config.toml
arch = "vgg"
model = "multi-label image tagger"
dataset = "photos with spoken descriptions (Open Images, Localized Narratives)"
train_examples = 101725
image_size = 32
crop_scale_min = 1
horizontal_flip = true
norm = "batchnorm"
activation = "relu"
depths = [2, 4, 4]
kernel_size = 3
stem = "deep"
widths = [80, 128, 240]
downsampling = "max"
num_labels = 250
init = "kaiming_normal"
optimizer = "soap"
beta2 = 0.999
lr = 0.004
beta1 = 0.95
shampoo_beta = 0.999
eps = 1e-08
precondition_frequency = 50
max_precond_dim = 512
merge_dims = false
one_sided = false
adamw_lr_other_params = 0.0028
grad_clip = 3.0
cautious_weight_decay = true
steps = 21900
batch_size = 128
epochs = 27.6
lr_schedule = "linear"
final_lr_fraction = 0
warmup_steps = 650
weight_decay = 0.1
adamw_weight_decay_other_params = 0.01
Rows from block 3, named by matrix and row number. Each number is 50 + 15 x the weight over its row's rms, rounded and kept within 0 to 99. All counts start at 0. After the name is the row's rms in percent of the matrix's.
# conv: 3x3 conv (model.blocks.3.conv.weight, 128x128x3x3), inputs 90-94, a 3x3 kernel for each
conv.0 098:49 68 66 59 54 65 45 52 29 21 44 52 45 48 53 52 72 51 56 59 53 38 43 48 64 73 65 43 50 47 54 23 48 59 22 19 43 33 37 50 56 40 55 14 28
conv.1 100:58 39 54 60 81 73 34 57 70 33 50 59 44 57 41 50 43 64 41 49 32 57 71 45 59 59 48 92 66 59 66 56 42 75 50 57 62 52 57 31 69 53 41 27 41
conv.2 096:51 38 56 52 63 47 45 68 72 71 42 49 67 47 48 57 37 38 45 35 52 33 38 63 50 77 46 38 74 53 82 56 29 23 51 51 40 30 50 58 53 47 45 37 47
conv.3 096:53 17 58 59 63 59 19 65 39 70 73 60 82 87 53 58 66 43 60 61 42 55 41 46 60 34 39 45 44 30 59 39 35 55 64 61 31 40 51 45 41 40 58 63 36
conv.4 097:41 70 59 27 50 46 21 66 25 36 30 66 65 40 51 44 41 52 32 34 35 11 09 35 30 08 36 62 58 52 70 61 49 85 52 59 55 51 30 40 29 46 65 44 72
conv.5 094:40 39 54 46 83 55 89 49 75 73 37 40 58 57 85 53 74 00 57 57 52 46 45 39 48 42 60 65 50 22 67 50 33 71 55 31 63 66 41 43 49 51 53 53 73
conv.6 105:50 62 37 54 53 43 50 72 39 53 43 40 43 49 43 62 33 43 51 40 65 35 10 56 37 55 61 50 83 39 44 35 71 52 19 53 53 32 55 28 59 65 77 42 36
conv.7 106:75 35 28 38 48 43 40 66 36 57 68 33 38 62 56 56 60 34 55 29 53 71 64 62 35 43 37 41 33 47 41 65 40 53 46 70 76 49 53 47 78 53 53 37 47
conv.8 100:65 34 32 32 36 50 26 49 20 13 49 42 44 47 34 33 33 38 47 31 61 64 54 42 56 45 59 60 28 28 26 32 52 23 56 49 47 50 62 36 35 39 66 46 64
conv.9 104:45 79 55 77 59 45 53 63 58 26 08 78 35 76 58 41 54 60 58 59 46 77 42 27 40 24 58 36 80 42 47 43 39 42 52 50 61 84 70 65 60 44 27 52 66
conv.10 097:50 87 65 65 52 47 55 51 41 26 55 63 47 64 79 63 51 57 60 60 59 77 43 51 45 32 51 67 87 71 50 50 65 37 63 43 50 50 48 51 88 49 42 33 52
conv.11 104:74 40 34 60 75 28 61 37 65 37 41 52 32 35 47 80 47 55 40 61 62 39 49 46 63 59 47 45 33 67 55 57 40 79 70 35 31 40 42 53 49 32 66 59 55
conv.12 102:49 26 22 35 31 70 42 71 45 38 63 48 81 43 61 35 61 52 44 55 36 45 49 52 38 56 41 29 14 39 70 60 87 23 78 58 31 66 61 34 35 48 37 37 27
conv.13 105:29 64 29 64 52 68 66 40 27 40 59 41 56 57 59 34 67 44 55 38 54 44 28 18 73 48 33 51 59 60 63 70 65 36 49 54 47 40 36 48 34 45 58 74 47
conv.14 097:70 85 59 58 67 69 66 24 21 45 53 28 80 50 71 47 55 63 51 51 26 49 46 44 57 28 47 38 38 66 50 39 35 95 71 37 41 43 32 42 43 48 42 44 64
conv.15 099:45 58 32 71 46 42 59 83 54 44 53 58 16 52 55 33 30 63 30 55 51 67 68 75 61 55 37 56 51 68 37 45 64 56 48 35 53 76 54 37 67 40 48 45 36
conv.16 096:53 61 43 54 46 37 73 31 58 21 45 49 53 62 47 72 74 79 21 36 27 50 56 44 33 23 62 76 40 85 47 50 27 84 37 37 79 70 29 70 55 46 83 69 33
conv.17 098:37 29 38 63 46 48 44 52 46 37 64 49 56 44 37 36 57 39 34 43 46 59 62 31 55 51 51 29 36 16 36 44 40 29 31 55 48 51 56 61 40 65 64 79 52
conv.18 093:54 43 69 62 36 47 64 14 48 47 81 65 44 76 71 42 62 56 35 46 51 45 41 57 47 57 42 52 54 73 41 53 50 46 56 36 61 59 39 46 65 56 61 36 56
conv.19 104:42 41 40 51 41 54 27 34 68 90 25 32 68 14 38 42 46 39 41 59 35 65 29 53 59 44 51 55 44 62 44 31 74 64 37 60 60 58 61 61 34 49 59 48 54
conv.20 102:35 52 69 63 48 50 26 55 31 45 50 59 72 71 14 63 38 44 28 45 64 39 63 31 60 51 62 56 55 29 18 60 63 45 60 63 59 54 45 58 45 38 65 38 42
conv.21 095:58 41 46 23 61 68 47 36 40 73 64 54 51 45 60 31 54 24 32 59 63 42 48 60 30 48 71 40 21 15 36 70 29 25 55 38 41 47 36 29 49 42 58 46 18
conv.22 103:52 33 54 69 50 37 30 65 50 54 63 60 65 31 32 54 67 39 38 35 34 53 65 75 46 53 68 53 43 39 39 85 72 36 61 58 57 77 67 56 46 50 66 58 44
conv.23 096:49 14 50 73 19 66 56 52 46 72 33 38 74 63 31 62 89 41 35 49 45 31 78 78 40 68 50 42 60 30 54 37 49 42 47 56 67 15 24 56 61 65 57 57 42
conv.24 101:56 38 33 41 61 42 47 45 36 55 45 27 50 39 34 50 35 46 66 72 33 41 41 31 40 40 42 12 80 43 27 64 62 51 84 43 46 55 61 51 56 32 41 40 39
conv.25 102:41 48 41 29 72 49 21 51 51 23 53 29 74 25 34 48 50 63 25 22 66 43 36 67 32 63 49 64 55 44 85 70 69 61 52 44 52 47 39 50 29 37 45 51 57
conv.26 099:69 22 45 53 47 50 28 41 21 38 40 39 50 36 54 47 59 43 44 54 48 62 57 48 80 28 37 86 69 32 47 71 61 24 22 49 64 51 36 52 55 39 43 44 34
conv.27 109:67 34 52 56 47 46 59 38 57 47 48 56 48 65 63 42 38 66 54 38 48 58 38 48 37 65 43 50 59 70 60 53 28 54 62 48 81 48 51 37 65 61 34 37 52
conv.28 097:77 60 49 35 63 64 01 48 66 48 52 64 55 53 58 44 39 23 57 43 25 43 63 60 26 64 43 47 36 44 55 68 76 56 49 40 78 80 42 55 65 53 53 56 53
conv.29 097:43 53 59 63 39 26 54 43 50 42 25 37 58 32 35 59 32 48 55 68 52 58 61 32 46 42 68 42 34 43 54 66 60 33 21 44 38 37 44 43 56 55 45 50 65
conv.30 094:32 59 44 59 65 28 47 19 23 37 36 34 33 43 48 59 29 53 45 64 40 78 49 67 24 69 31 59 41 42 57 21 36 33 43 28 44 47 32 74 52 63 48 37 63
conv.31 097:62 59 44 63 85 64 54 74 58 36 31 41 54 61 56 48 54 33 63 32 45 55 53 43 44 36 46 33 62 46 47 58 49 70 45 44 42 48 48 46 67 55 54 32 64
conv.32 099:60 30 54 60 76 62 32 73 82 50 47 58 75 59 54 33 51 57 66 46 41 78 47 63 64 38 31 41 59 36 53 60 63 29 72 62 33 43 63 38 61 47 29 62 43
conv.33 091:68 90 60 62 59 48 20 76 30 53 66 40 46 54 25 42 59 63 51 50 42 79 58 72 70 72 59 56 53 45 72 59 92 26 67 77 48 68 69 60 68 49 69 37 75
conv.34 108:37 64 52 37 47 43 21 51 73 51 39 42 67 43 35 54 77 51 52 51 44 50 53 51 50 54 49 28 48 44 63 29 34 50 60 58 24 49 48 63 35 44 37 27 48
conv.35 108:67 73 55 32 32 50 41 56 51 50 82 50 37 51 65 47 60 43 45 68 42 68 56 40 56 52 49 40 52 51 42 54 32 35 74 37 63 54 33 48 47 53 42 54 40
conv.36 099:39 31 21 46 25 29 70 41 25 53 27 42 48 55 42 58 61 61 45 28 28 65 63 57 67 45 61 79 50 54 64 63 28 55 54 57 32 49 49 55 35 36 51 55 66
conv.37 094:37 37 55 36 61 53 03 33 68 55 52 54 55 46 69 57 43 47 68 62 56 49 46 28 68 34 35 73 55 53 60 40 52 66 61 38 26 65 49 33 60 54 57 79 45
conv.38 104:56 55 60 48 38 37 49 43 48 97 57 53 40 42 52 65 48 62 40 27 46 46 51 46 43 68 34 62 76 49 64 51 43 61 45 43 54 36 46 46 22 43 66 29 34
conv.39 096:35 73 40 78 61 53 41 33 46 47 50 58 58 77 50 72 76 69 69 55 51 62 64 55 45 65 55 76 61 30 59 58 36 53 22 28 45 52 56 50 61 31 49 52 54
conv.40 100:53 50 49 30 46 33 45 78 68 53 27 38 26 27 31 58 48 60 75 39 25 53 60 21 44 65 51 70 62 38 58 38 60 58 33 16 64 40 25 15 42 43 50 38 55
conv.41 104:57 43 45 52 30 43 60 42 50 61 43 53 40 66 34 44 69 59 63 46 79 56 62 65 31 37 28 50 54 43 64 41 54 62 71 40 39 39 61 52 56 53 45 48 64
conv.42 099:46 70 46 49 39 74 53 18 51 54 71 42 52 43 50 50 35 40 64 55 51 47 64 72 39 27 46 24 50 57 50 37 36 39 40 56 56 68 56 72 45 52 59 45 45
conv.43 095:60 60 51 37 45 68 21 57 74 45 74 72 27 41 43 49 42 65 53 13 43 37 47 51 62 58 50 53 31 60 43 44 73 65 40 46 48 71 66 39 44 29 48 58 41
conv.44 099:40 42 33 47 33 60 53 44 67 62 40 60 39 73 42 61 42 40 25 42 53 57 62 90 57 57 65 38 36 67 63 44 30 61 27 58 51 48 73 59 38 70 42 30 57
conv.45 105:45 75 55 26 44 31 63 57 77 38 48 31 44 25 46 31 31 43 48 30 50 62 46 67 82 58 70 35 21 41 32 45 50 45 46 38 47 59 34 73 46 55 43 51 44
conv.46 104:30 48 59 79 47 37 61 58 29 39 51 86 37 61 67 37 46 63 69 61 40 64 37 33 52 41 24 40 39 42 50 46 42 45 26 11 47 53 51 53 81 61 68 59 46
conv.47 095:71 58 51 73 39 52 25 58 52 43 69 53 62 38 49 68 81 60 51 74 48 32 63 65 77 40 76 46 45 30 46 67 66 59 53 80 67 28 42 52 63 42 55 77 46
conv.48 098:54 34 47 46 26 48 51 42 58 54 46 50 63 45 42 40 51 61 21 36 46 53 43 57 45 49 48 57 75 52 78 42 31 18 27 33 40 38 44 59 49 52 59 58 38
conv.49 098:35 36 45 46 52 53 60 54 50 43 41 59 58 47 35 54 75 28 37 49 36 58 24 31 55 39 33 68 35 38 50 36 57 58 45 42 36 27 38 51 35 42 60 54 42
conv.50 093:40 84 38 46 80 72 45 72 64 50 50 66 58 54 63 47 34 41 45 30 37 51 59 52 51 46 56 36 53 40 49 48 26 64 60 47 62 73 66 79 47 40 32 55 67
conv.51 111:64 63 35 30 58 59 62 44 26 39 55 48 47 23 50 13 56 45 63 56 58 53 48 38 73 37 36 79 32 65 58 40 24 47 39 23 61 44 46 28 54 60 51 36 64
conv.52 096:48 47 64 62 38 59 67 42 59 40 58 51 35 34 34 26 53 62 51 45 59 37 47 41 46 36 24 40 35 80 55 50 50 51 70 53 54 57 63 51 44 44 67 58 48
conv.53 111:73 46 42 71 49 70 28 55 49 64 31 53 47 44 49 62 52 73 55 60 65 49 40 64 26 32 72 74 24 45 53 42 63 48 62 40 34 65 53 36 33 41 66 68 45
conv.54 098:45 55 34 75 55 42 34 51 16 36 44 35 38 73 67 44 41 46 50 63 59 32 50 56 41 60 46 56 59 44 32 19 25 43 48 47 49 38 45 64 63 45 51 39 38
conv.55 100:40 74 66 55 64 37 48 47 66 38 47 32 56 15 57 36 31 44 34 49 59 32 33 16 57 55 62 55 80 23 51 92 56 74 46 67 44 65 26 60 42 62 66 79 92
conv.56 095:64 44 59 33 72 32 49 55 36 64 53 67 33 47 62 43 20 45 64 50 80 56 59 42 48 49 42 44 53 25 38 54 45 44 50 32 53 62 43 47 42 64 50 38 71
conv.57 096:50 96 44 41 52 55 58 34 34 30 76 34 45 77 69 76 38 25 39 32 36 51 49 53 58 65 37 64 56 36 83 58 30 79 71 33 52 58 41 58 50 50 51 61 46
conv.58 097:58 25 41 59 43 22 64 47 22 41 28 62 36 20 11 66 58 47 56 57 66 47 34 30 40 44 42 56 57 26 48 44 57 61 41 53 57 38 44 63 57 41 51 60 45
conv.59 107:48 27 41 60 55 31 36 76 47 55 41 43 74 47 48 44 35 62 42 61 27 45 69 35 43 58 39 37 45 37 46 33 36 44 29 35 61 59 42 58 52 43 59 84 56
conv.60 101:42 36 49 62 56 77 52 61 45 66 44 49 56 42 53 47 42 55 94 52 66 47 30 30 44 46 41 40 42 24 55 62 52 54 64 48 47 34 46 68 49 41 77 53 51
conv.61 095:55 57 30 70 83 35 64 44 62 39 34 41 61 54 39 35 72 41 50 56 37 41 26 49 55 49 50 49 55 24 23 59 68 52 40 66 62 63 39 44 56 46 79 54 49
conv.62 105:42 24 81 28 60 41 75 33 60 73 63 48 43 39 38 54 51 38 51 49 62 36 43 35 50 43 41 29 44 42 43 74 42 43 48 61 57 38 37 34 50 38 14 64 16
conv.63 097:41 71 51 42 65 42 34 45 25 41 71 46 42 45 62 53 69 65 39 59 56 57 64 38 33 56 58 45 41 68 43 49 64 59 51 40 40 78 64 50 72 83 43 72 39
conv.64 102:66 28 58 48 71 80 45 57 37 50 53 55 76 57 43 49 35 23 53 36 80 57 80 80 55 47 37 61 54 46 65 20 60 36 25 55 27 42 48 67 51 50 43 63 26
conv.65 098:41 70 34 45 80 45 36 56 36 47 46 55 43 55 78 52 59 68 38 56 59 60 31 39 64 39 59 63 39 51 34 39 39 41 38 57 18 51 74 48 36 48 40 49 50
conv.66 099:22 52 60 51 45 60 46 37 61 49 23 39 27 49 45 61 55 47 40 39 52 48 59 21 57 64 37 51 36 55 48 69 68 85 60 64 50 40 59 36 56 72 45 41 64
conv.67 099:67 52 64 36 21 72 62 19 45 30 34 39 41 46 38 63 39 44 45 76 39 21 45 77 43 66 49 53 40 35 50 36 35 58 40 65 48 36 29 35 81 63 49 43 62
conv.68 103:28 55 46 74 77 74 63 48 57 53 42 47 53 28 77 41 49 72 68 32 60 47 64 55 36 31 45 32 64 29 58 80 51 61 46 35 42 37 42 42 60 31 41 74 49
conv.69 099:49 44 48 24 43 51 06 51 64 45 50 63 48 54 56 34 46 63 67 30 59 27 32 25 37 23 51 55 58 56 33 53 35 75 81 37 59 29 28 43 33 60 71 68 52
conv.70 101:52 27 53 61 59 55 65 61 81 48 62 86 30 28 37 35 50 63 43 41 53 53 31 40 39 65 40 38 61 45 57 67 66 51 56 40 44 51 59 33 62 60 61 47 57
conv.71 091:46 00 49 28 34 65 48 69 35 47 42 62 43 33 47 72 35 84 53 55 62 46 37 50 31 62 49 58 41 47 39 67 60 45 38 68 51 49 46 34 64 54 65 52 63
conv.72 100:00 61 34 51 69 49 58 77 56 16 66 48 33 47 57 56 52 64 39 34 31 41 61 31 41 47 43 57 45 41 35 37 66 28 35 50 47 39 41 61 50 73 37 53 30
conv.73 105:36 95 42 57 82 54 37 37 34 54 48 46 52 34 20 50 50 37 73 72 63 40 44 52 43 38 43 51 45 44 52 58 23 48 38 76 42 80 41 57 48 46 33 56 43
conv.74 101:57 42 58 66 56 52 37 54 54 28 41 97 32 42 33 35 46 58 60 37 42 54 40 71 36 53 38 47 45 60 52 73 40 20 60 47 44 60 83 44 51 43 57 75 68
conv.75 099:68 72 31 51 50 46 44 50 52 50 35 34 47 61 66 65 68 42 34 33 56 27 31 61 44 38 69 51 52 48 57 60 57 42 58 58 51 56 57 49 19 57 45 60 46
conv.76 099:64 50 43 78 74 32 51 55 56 61 71 59 71 93 78 44 42 33 55 44 55 43 48 50 38 60 40 35 39 41 41 37 33 62 43 71 49 64 29 57 43 31 41 49 45
conv.77 101:44 37 35 48 55 45 52 43 14 45 51 45 41 63 26 48 52 38 39 58 63 34 50 37 29 55 44 44 47 62 39 20 38 50 38 57 41 27 39 53 47 42 29 64 41
conv.78 103:63 41 30 35 62 79 34 60 33 64 60 72 32 47 74 41 46 51 59 37 35 32 30 49 35 34 38 39 51 41 61 36 70 41 39 45 58 57 46 34 42 43 62 58 44
conv.79 102:71 70 45 82 73 72 28 45 58 69 35 50 57 43 61 42 77 46 33 62 60 34 46 36 37 53 54 49 46 52 60 82 41 47 51 71 69 22 56 27 33 31 42 36 40
conv.80 096:44 54 56 56 49 38 36 36 53 71 77 48 52 51 75 49 15 39 55 49 50 51 53 61 65 50 47 42 53 55 41 61 55 45 44 42 71 62 63 46 58 20 55 33 54
conv.81 107:47 58 53 34 40 43 42 43 55 58 67 50 69 47 59 59 29 42 26 41 52 37 27 66 44 38 80 44 31 51 48 48 65 58 55 32 49 47 39 57 40 47 65 26 57
conv.82 097:54 59 51 54 90 56 36 51 70 27 49 31 17 71 56 35 59 62 30 56 57 43 59 67 56 54 51 20 42 31 24 57 55 82 56 63 36 40 55 39 50 55 16 58 71
conv.83 101:56 51 56 77 41 66 37 67 68 55 55 25 72 87 64 30 53 66 48 45 30 38 61 45 66 52 49 64 60 36 58 45 53 42 45 44 42 58 36 41 47 49 49 81 44
conv.84 105:41 55 61 60 49 44 57 28 50 47 60 39 45 53 32 46 44 52 62 48 34 45 41 64 55 45 43 40 50 34 57 45 58 54 33 43 51 39 33 55 40 22 84 63 45
conv.85 102:52 45 53 24 37 38 35 94 30 52 50 76 42 28 64 65 70 48 66 59 55 49 42 25 39 42 54 30 66 66 57 68 79 23 63 54 39 47 58 34 38 67 45 49 78
conv.86 098:74 39 68 49 56 42 32 43 42 42 41 68 31 35 40 53 35 48 03 48 51 65 54 57 41 41 37 38 22 66 54 53 71 49 56 45 64 55 44 39 20 54 51 34 34
conv.87 095:52 66 52 41 43 48 37 52 36 51 49 36 51 57 78 72 50 54 34 47 78 30 60 60 69 31 55 74 51 44 46 58 43 70 42 74 39 43 68 17 56 48 48 61 65
conv.88 096:25 38 58 45 49 46 38 48 56 74 29 67 37 64 40 31 28 65 35 40 48 50 54 50 43 63 60 68 34 57 99 43 47 60 56 33 43 61 75 43 70 52 43 67 53
conv.89 100:36 36 57 58 44 30 49 60 64 17 35 33 59 62 46 58 43 53 67 40 50 62 41 60 43 25 48 35 51 56 37 46 37 47 38 37 54 38 58 51 55 55 45 26 35
conv.90 105:60 83 47 53 58 34 70 69 32 65 57 66 45 58 36 59 62 47 63 49 73 52 41 43 36 30 46 50 52 72 49 70 63 41 23 37 61 53 54 28 49 32 50 54 57
conv.91 100:62 56 58 36 69 67 43 29 17 50 47 48 37 47 45 54 47 58 32 28 35 36 43 34 73 58 52 80 80 40 67 64 66 67 32 34 79 67 61 45 55 36 40 22 22
conv.92 101:52 68 66 54 43 34 11 46 42 40 43 75 39 32 60 50 64 45 44 30 38 46 31 51 38 63 58 48 63 17 57 27 53 99 34 44 54 67 30 41 35 36 45 40 58
conv.93 097:38 37 48 52 57 47 59 59 60 58 59 63 36 20 52 42 34 42 50 51 57 75 43 39 46 34 36 65 36 70 38 39 36 41 12 57 42 48 40 34 48 63 60 64 71
conv.94 096:50 73 47 37 62 47 38 44 21 34 54 66 44 50 43 68 67 69 58 57 56 48 58 72 57 58 52 69 15 33 34 26 31 61 42 29 51 66 46 50 76 68 54 43 68
conv.95 090:16 41 57 42 54 48 31 42 27 36 53 56 62 41 37 01 33 42 33 54 39 42 46 55 39 57 61 52 60 37 70 50 59 59 60 69 43 39 42 38 37 62 58 42 89
conv.96 099:26 38 52 57 48 29 64 23 58 44 67 37 58 57 85 37 62 39 44 39 41 43 53 51 54 78 39 19 64 61 23 60 68 20 79 54 49 51 31 55 35 48 46 40 29
conv.97 101:40 37 40 57 81 14 27 68 57 30 66 36 65 73 52 69 54 85 54 35 52 42 76 47 58 36 51 34 31 61 30 42 51 51 46 35 46 51 84 45 35 55 39 78 45
conv.98 106:59 50 64 28 63 39 34 70 67 46 40 36 46 55 61 47 61 34 38 44 66 50 48 66 45 37 40 61 32 23 64 37 31 50 22 43 31 53 49 37 42 65 56 50 50
conv.99 103:58 75 41 30 51 67 58 67 46 57 85 57 91 54 37 77 63 71 50 62 39 31 37 37 57 67 52 35 58 15 68 47 47 60 33 45 37 28 35 40 35 80 36 49 40
conv.100 102:67 57 71 53 38 70 20 62 84 48 31 55 39 26 66 38 53 60 15 50 46 10 51 48 72 53 85 60 51 63 35 83 63 58 33 45 29 43 39 47 57 59 57 47 62
conv.101 102:79 62 19 68 78 46 56 60 56 50 41 45 52 48 45 60 70 41 56 50 64 50 18 47 47 67 48 49 51 37 43 58 57 45 33 58 20 43 42 48 52 50 47 53 30
conv.102 103:30 59 18 59 46 49 41 25 66 43 57 33 32 40 35 44 42 34 34 37 43 27 43 33 29 51 46 58 59 64 62 71 93 56 85 66 44 67 34 76 48 55 52 39 67
conv.103 101:48 44 54 19 32 44 38 59 20 42 57 56 31 37 45 52 38 42 49 46 49 45 55 54 59 47 63 49 52 54 56 58 36 60 47 28 55 42 43 59 37 51 59 43 65
conv.104 099:51 36 46 27 53 21 69 46 78 53 61 61 44 75 45 48 29 55 47 35 51 60 54 24 59 69 54 63 11 59 22 37 40 26 34 49 65 42 23 41 49 56 57 78 74
conv.105 100:43 45 78 15 40 67 44 50 54 59 30 63 44 36 24 46 48 46 40 43 44 27 31 46 37 19 33 67 29 78 83 66 20 53 37 13 53 54 70 32 70 51 59 42 73
conv.106 103:60 47 37 65 37 30 57 28 44 41 58 58 31 15 00 51 51 54 35 59 45 55 55 61 32 65 46 49 65 57 25 29 64 39 53 44 53 29 53 59 50 51 60 46 47
conv.107 097:44 57 36 80 35 27 54 62 72 58 46 73 47 71 60 70 70 41 70 72 51 42 41 46 73 53 49 66 43 42 67 41 36 34 35 41 58 44 49 39 61 49 32 35 37
conv.108 094:53 50 45 56 47 64 35 57 27 46 35 39 80 91 62 64 76 52 58 44 39 20 32 56 45 61 46 80 41 73 40 65 88 67 62 58 54 08 40 60 41 71 29 59 51
conv.109 104:48 89 62 38 52 59 37 43 51 47 56 64 74 37 38 53 80 38 65 55 29 39 43 52 50 32 64 59 45 31 28 52 70 45 62 51 58 44 44 45 48 34 47 68 43
conv.110 096:48 42 37 74 52 35 41 52 63 28 59 36 43 56 27 69 46 56 51 50 55 47 44 40 54 40 43 49 91 47 44 55 43 53 46 26 50 53 39 51 38 25 89 58 66
conv.111 098:62 46 39 25 46 58 38 60 33 49 38 54 51 60 65 78 41 86 74 71 61 40 48 77 42 51 48 65 70 61 55 71 61 46 45 28 29 19 90 44 48 51 46 30 50
conv.112 103:58 31 48 56 50 53 39 76 41 67 52 54 68 23 33 70 65 74 66 59 47 70 53 72 41 70 81 53 47 46 48 37 32 45 67 70 57 48 44 48 27 39 49 46 47
conv.113 105:44 76 36 75 57 69 25 53 60 61 51 44 21 47 46 68 51 40 27 60 62 42 27 50 47 53 43 44 58 50 53 44 60 57 57 36 33 47 52 55 49 29 65 37 41
conv.114 106:55 44 16 51 39 63 44 69 53 46 51 58 30 28 36 43 60 53 60 71 55 46 45 42 62 58 49 85 45 44 46 56 44 53 46 31 59 35 46 45 74 54 37 31 52
conv.115 093:39 50 58 43 50 54 50 71 46 33 27 59 43 58 72 62 61 35 32 61 25 52 36 41 56 40 41 52 45 56 48 29 59 26 38 54 46 30 49 46 38 49 18 70 46
conv.116 105:36 62 32 37 45 55 25 40 62 70 67 47 65 59 50 64 64 40 52 69 50 52 55 45 44 36 56 52 68 46 51 62 29 54 62 62 43 39 51 64 57 40 43 47 50
conv.117 095:37 42 46 30 39 47 50 67 35 66 26 77 30 28 40 44 36 51 61 79 53 71 65 71 53 64 40 44 63 17 44 54 48 99 52 30 48 73 35 52 64 55 44 51 59
conv.118 100:24 63 47 29 36 46 38 49 51 61 55 46 47 56 83 46 40 26 45 54 38 59 49 45 36 54 47 71 28 50 57 50 42 59 55 09 50 41 41 45 49 38 58 40 37
conv.119 097:56 77 20 22 32 46 79 47 56 42 53 57 63 47 46 29 35 45 46 56 53 62 47 44 34 61 40 77 43 61 62 54 67 43 42 64 57 33 53 29 31 22 32 49 57
conv.120 097:37 66 43 72 64 39 76 55 32 26 64 46 69 51 62 61 64 82 41 54 44 77 53 47 47 59 57 44 40 59 37 64 71 59 50 29 50 26 33 42 59 41 34 43 52
conv.121 105:33 54 60 43 37 54 79 31 49 42 42 49 58 33 56 41 48 60 45 67 39 53 61 62 58 25 30 41 84 36 38 56 37 57 43 39 56 50 37 64 55 68 14 42 27
conv.122 112:54 60 22 29 72 99 50 21 73 39 72 62 52 50 67 64 30 58 57 65 41 61 76 78 20 38 63 50 30 43 49 25 42 43 63 45 19 59 55 40 48 81 35 49 57
conv.123 100:64 42 18 49 18 22 40 52 44 31 36 47 44 56 27 47 60 58 42 41 37 64 53 26 42 52 33 44 40 53 48 47 46 41 47 48 56 88 68 65 37 72 45 19 55
conv.124 100:26 78 62 47 43 35 62 41 31 23 46 54 39 42 17 50 58 37 40 35 60 41 48 55 38 50 47 78 57 34 53 65 35 41 24 63 45 48 69 47 53 57 50 48 42
conv.125 098:77 56 64 40 74 56 54 34 45 84 49 78 73 34 73 38 52 24 59 56 43 35 43 73 48 46 43 79 50 50 37 69 60 24 59 54 52 53 66 32 27 39 57 46 48
conv.126 105:30 22 36 27 76 57 65 41 52 59 45 39 20 37 33 74 69 24 59 66 38 44 54 45 50 56 33 56 28 24 61 39 37 61 52 34 57 37 59 61 44 61 43 41 26
conv.127 095:52 66 79 73 52 57 39 43 38 26 66 86 49 23 49 39 40 36 57 27 37 57 39 50 48 65 46 27 64 52 20 59 81 27 68 64 66 51 42 84 67 49 52 60 33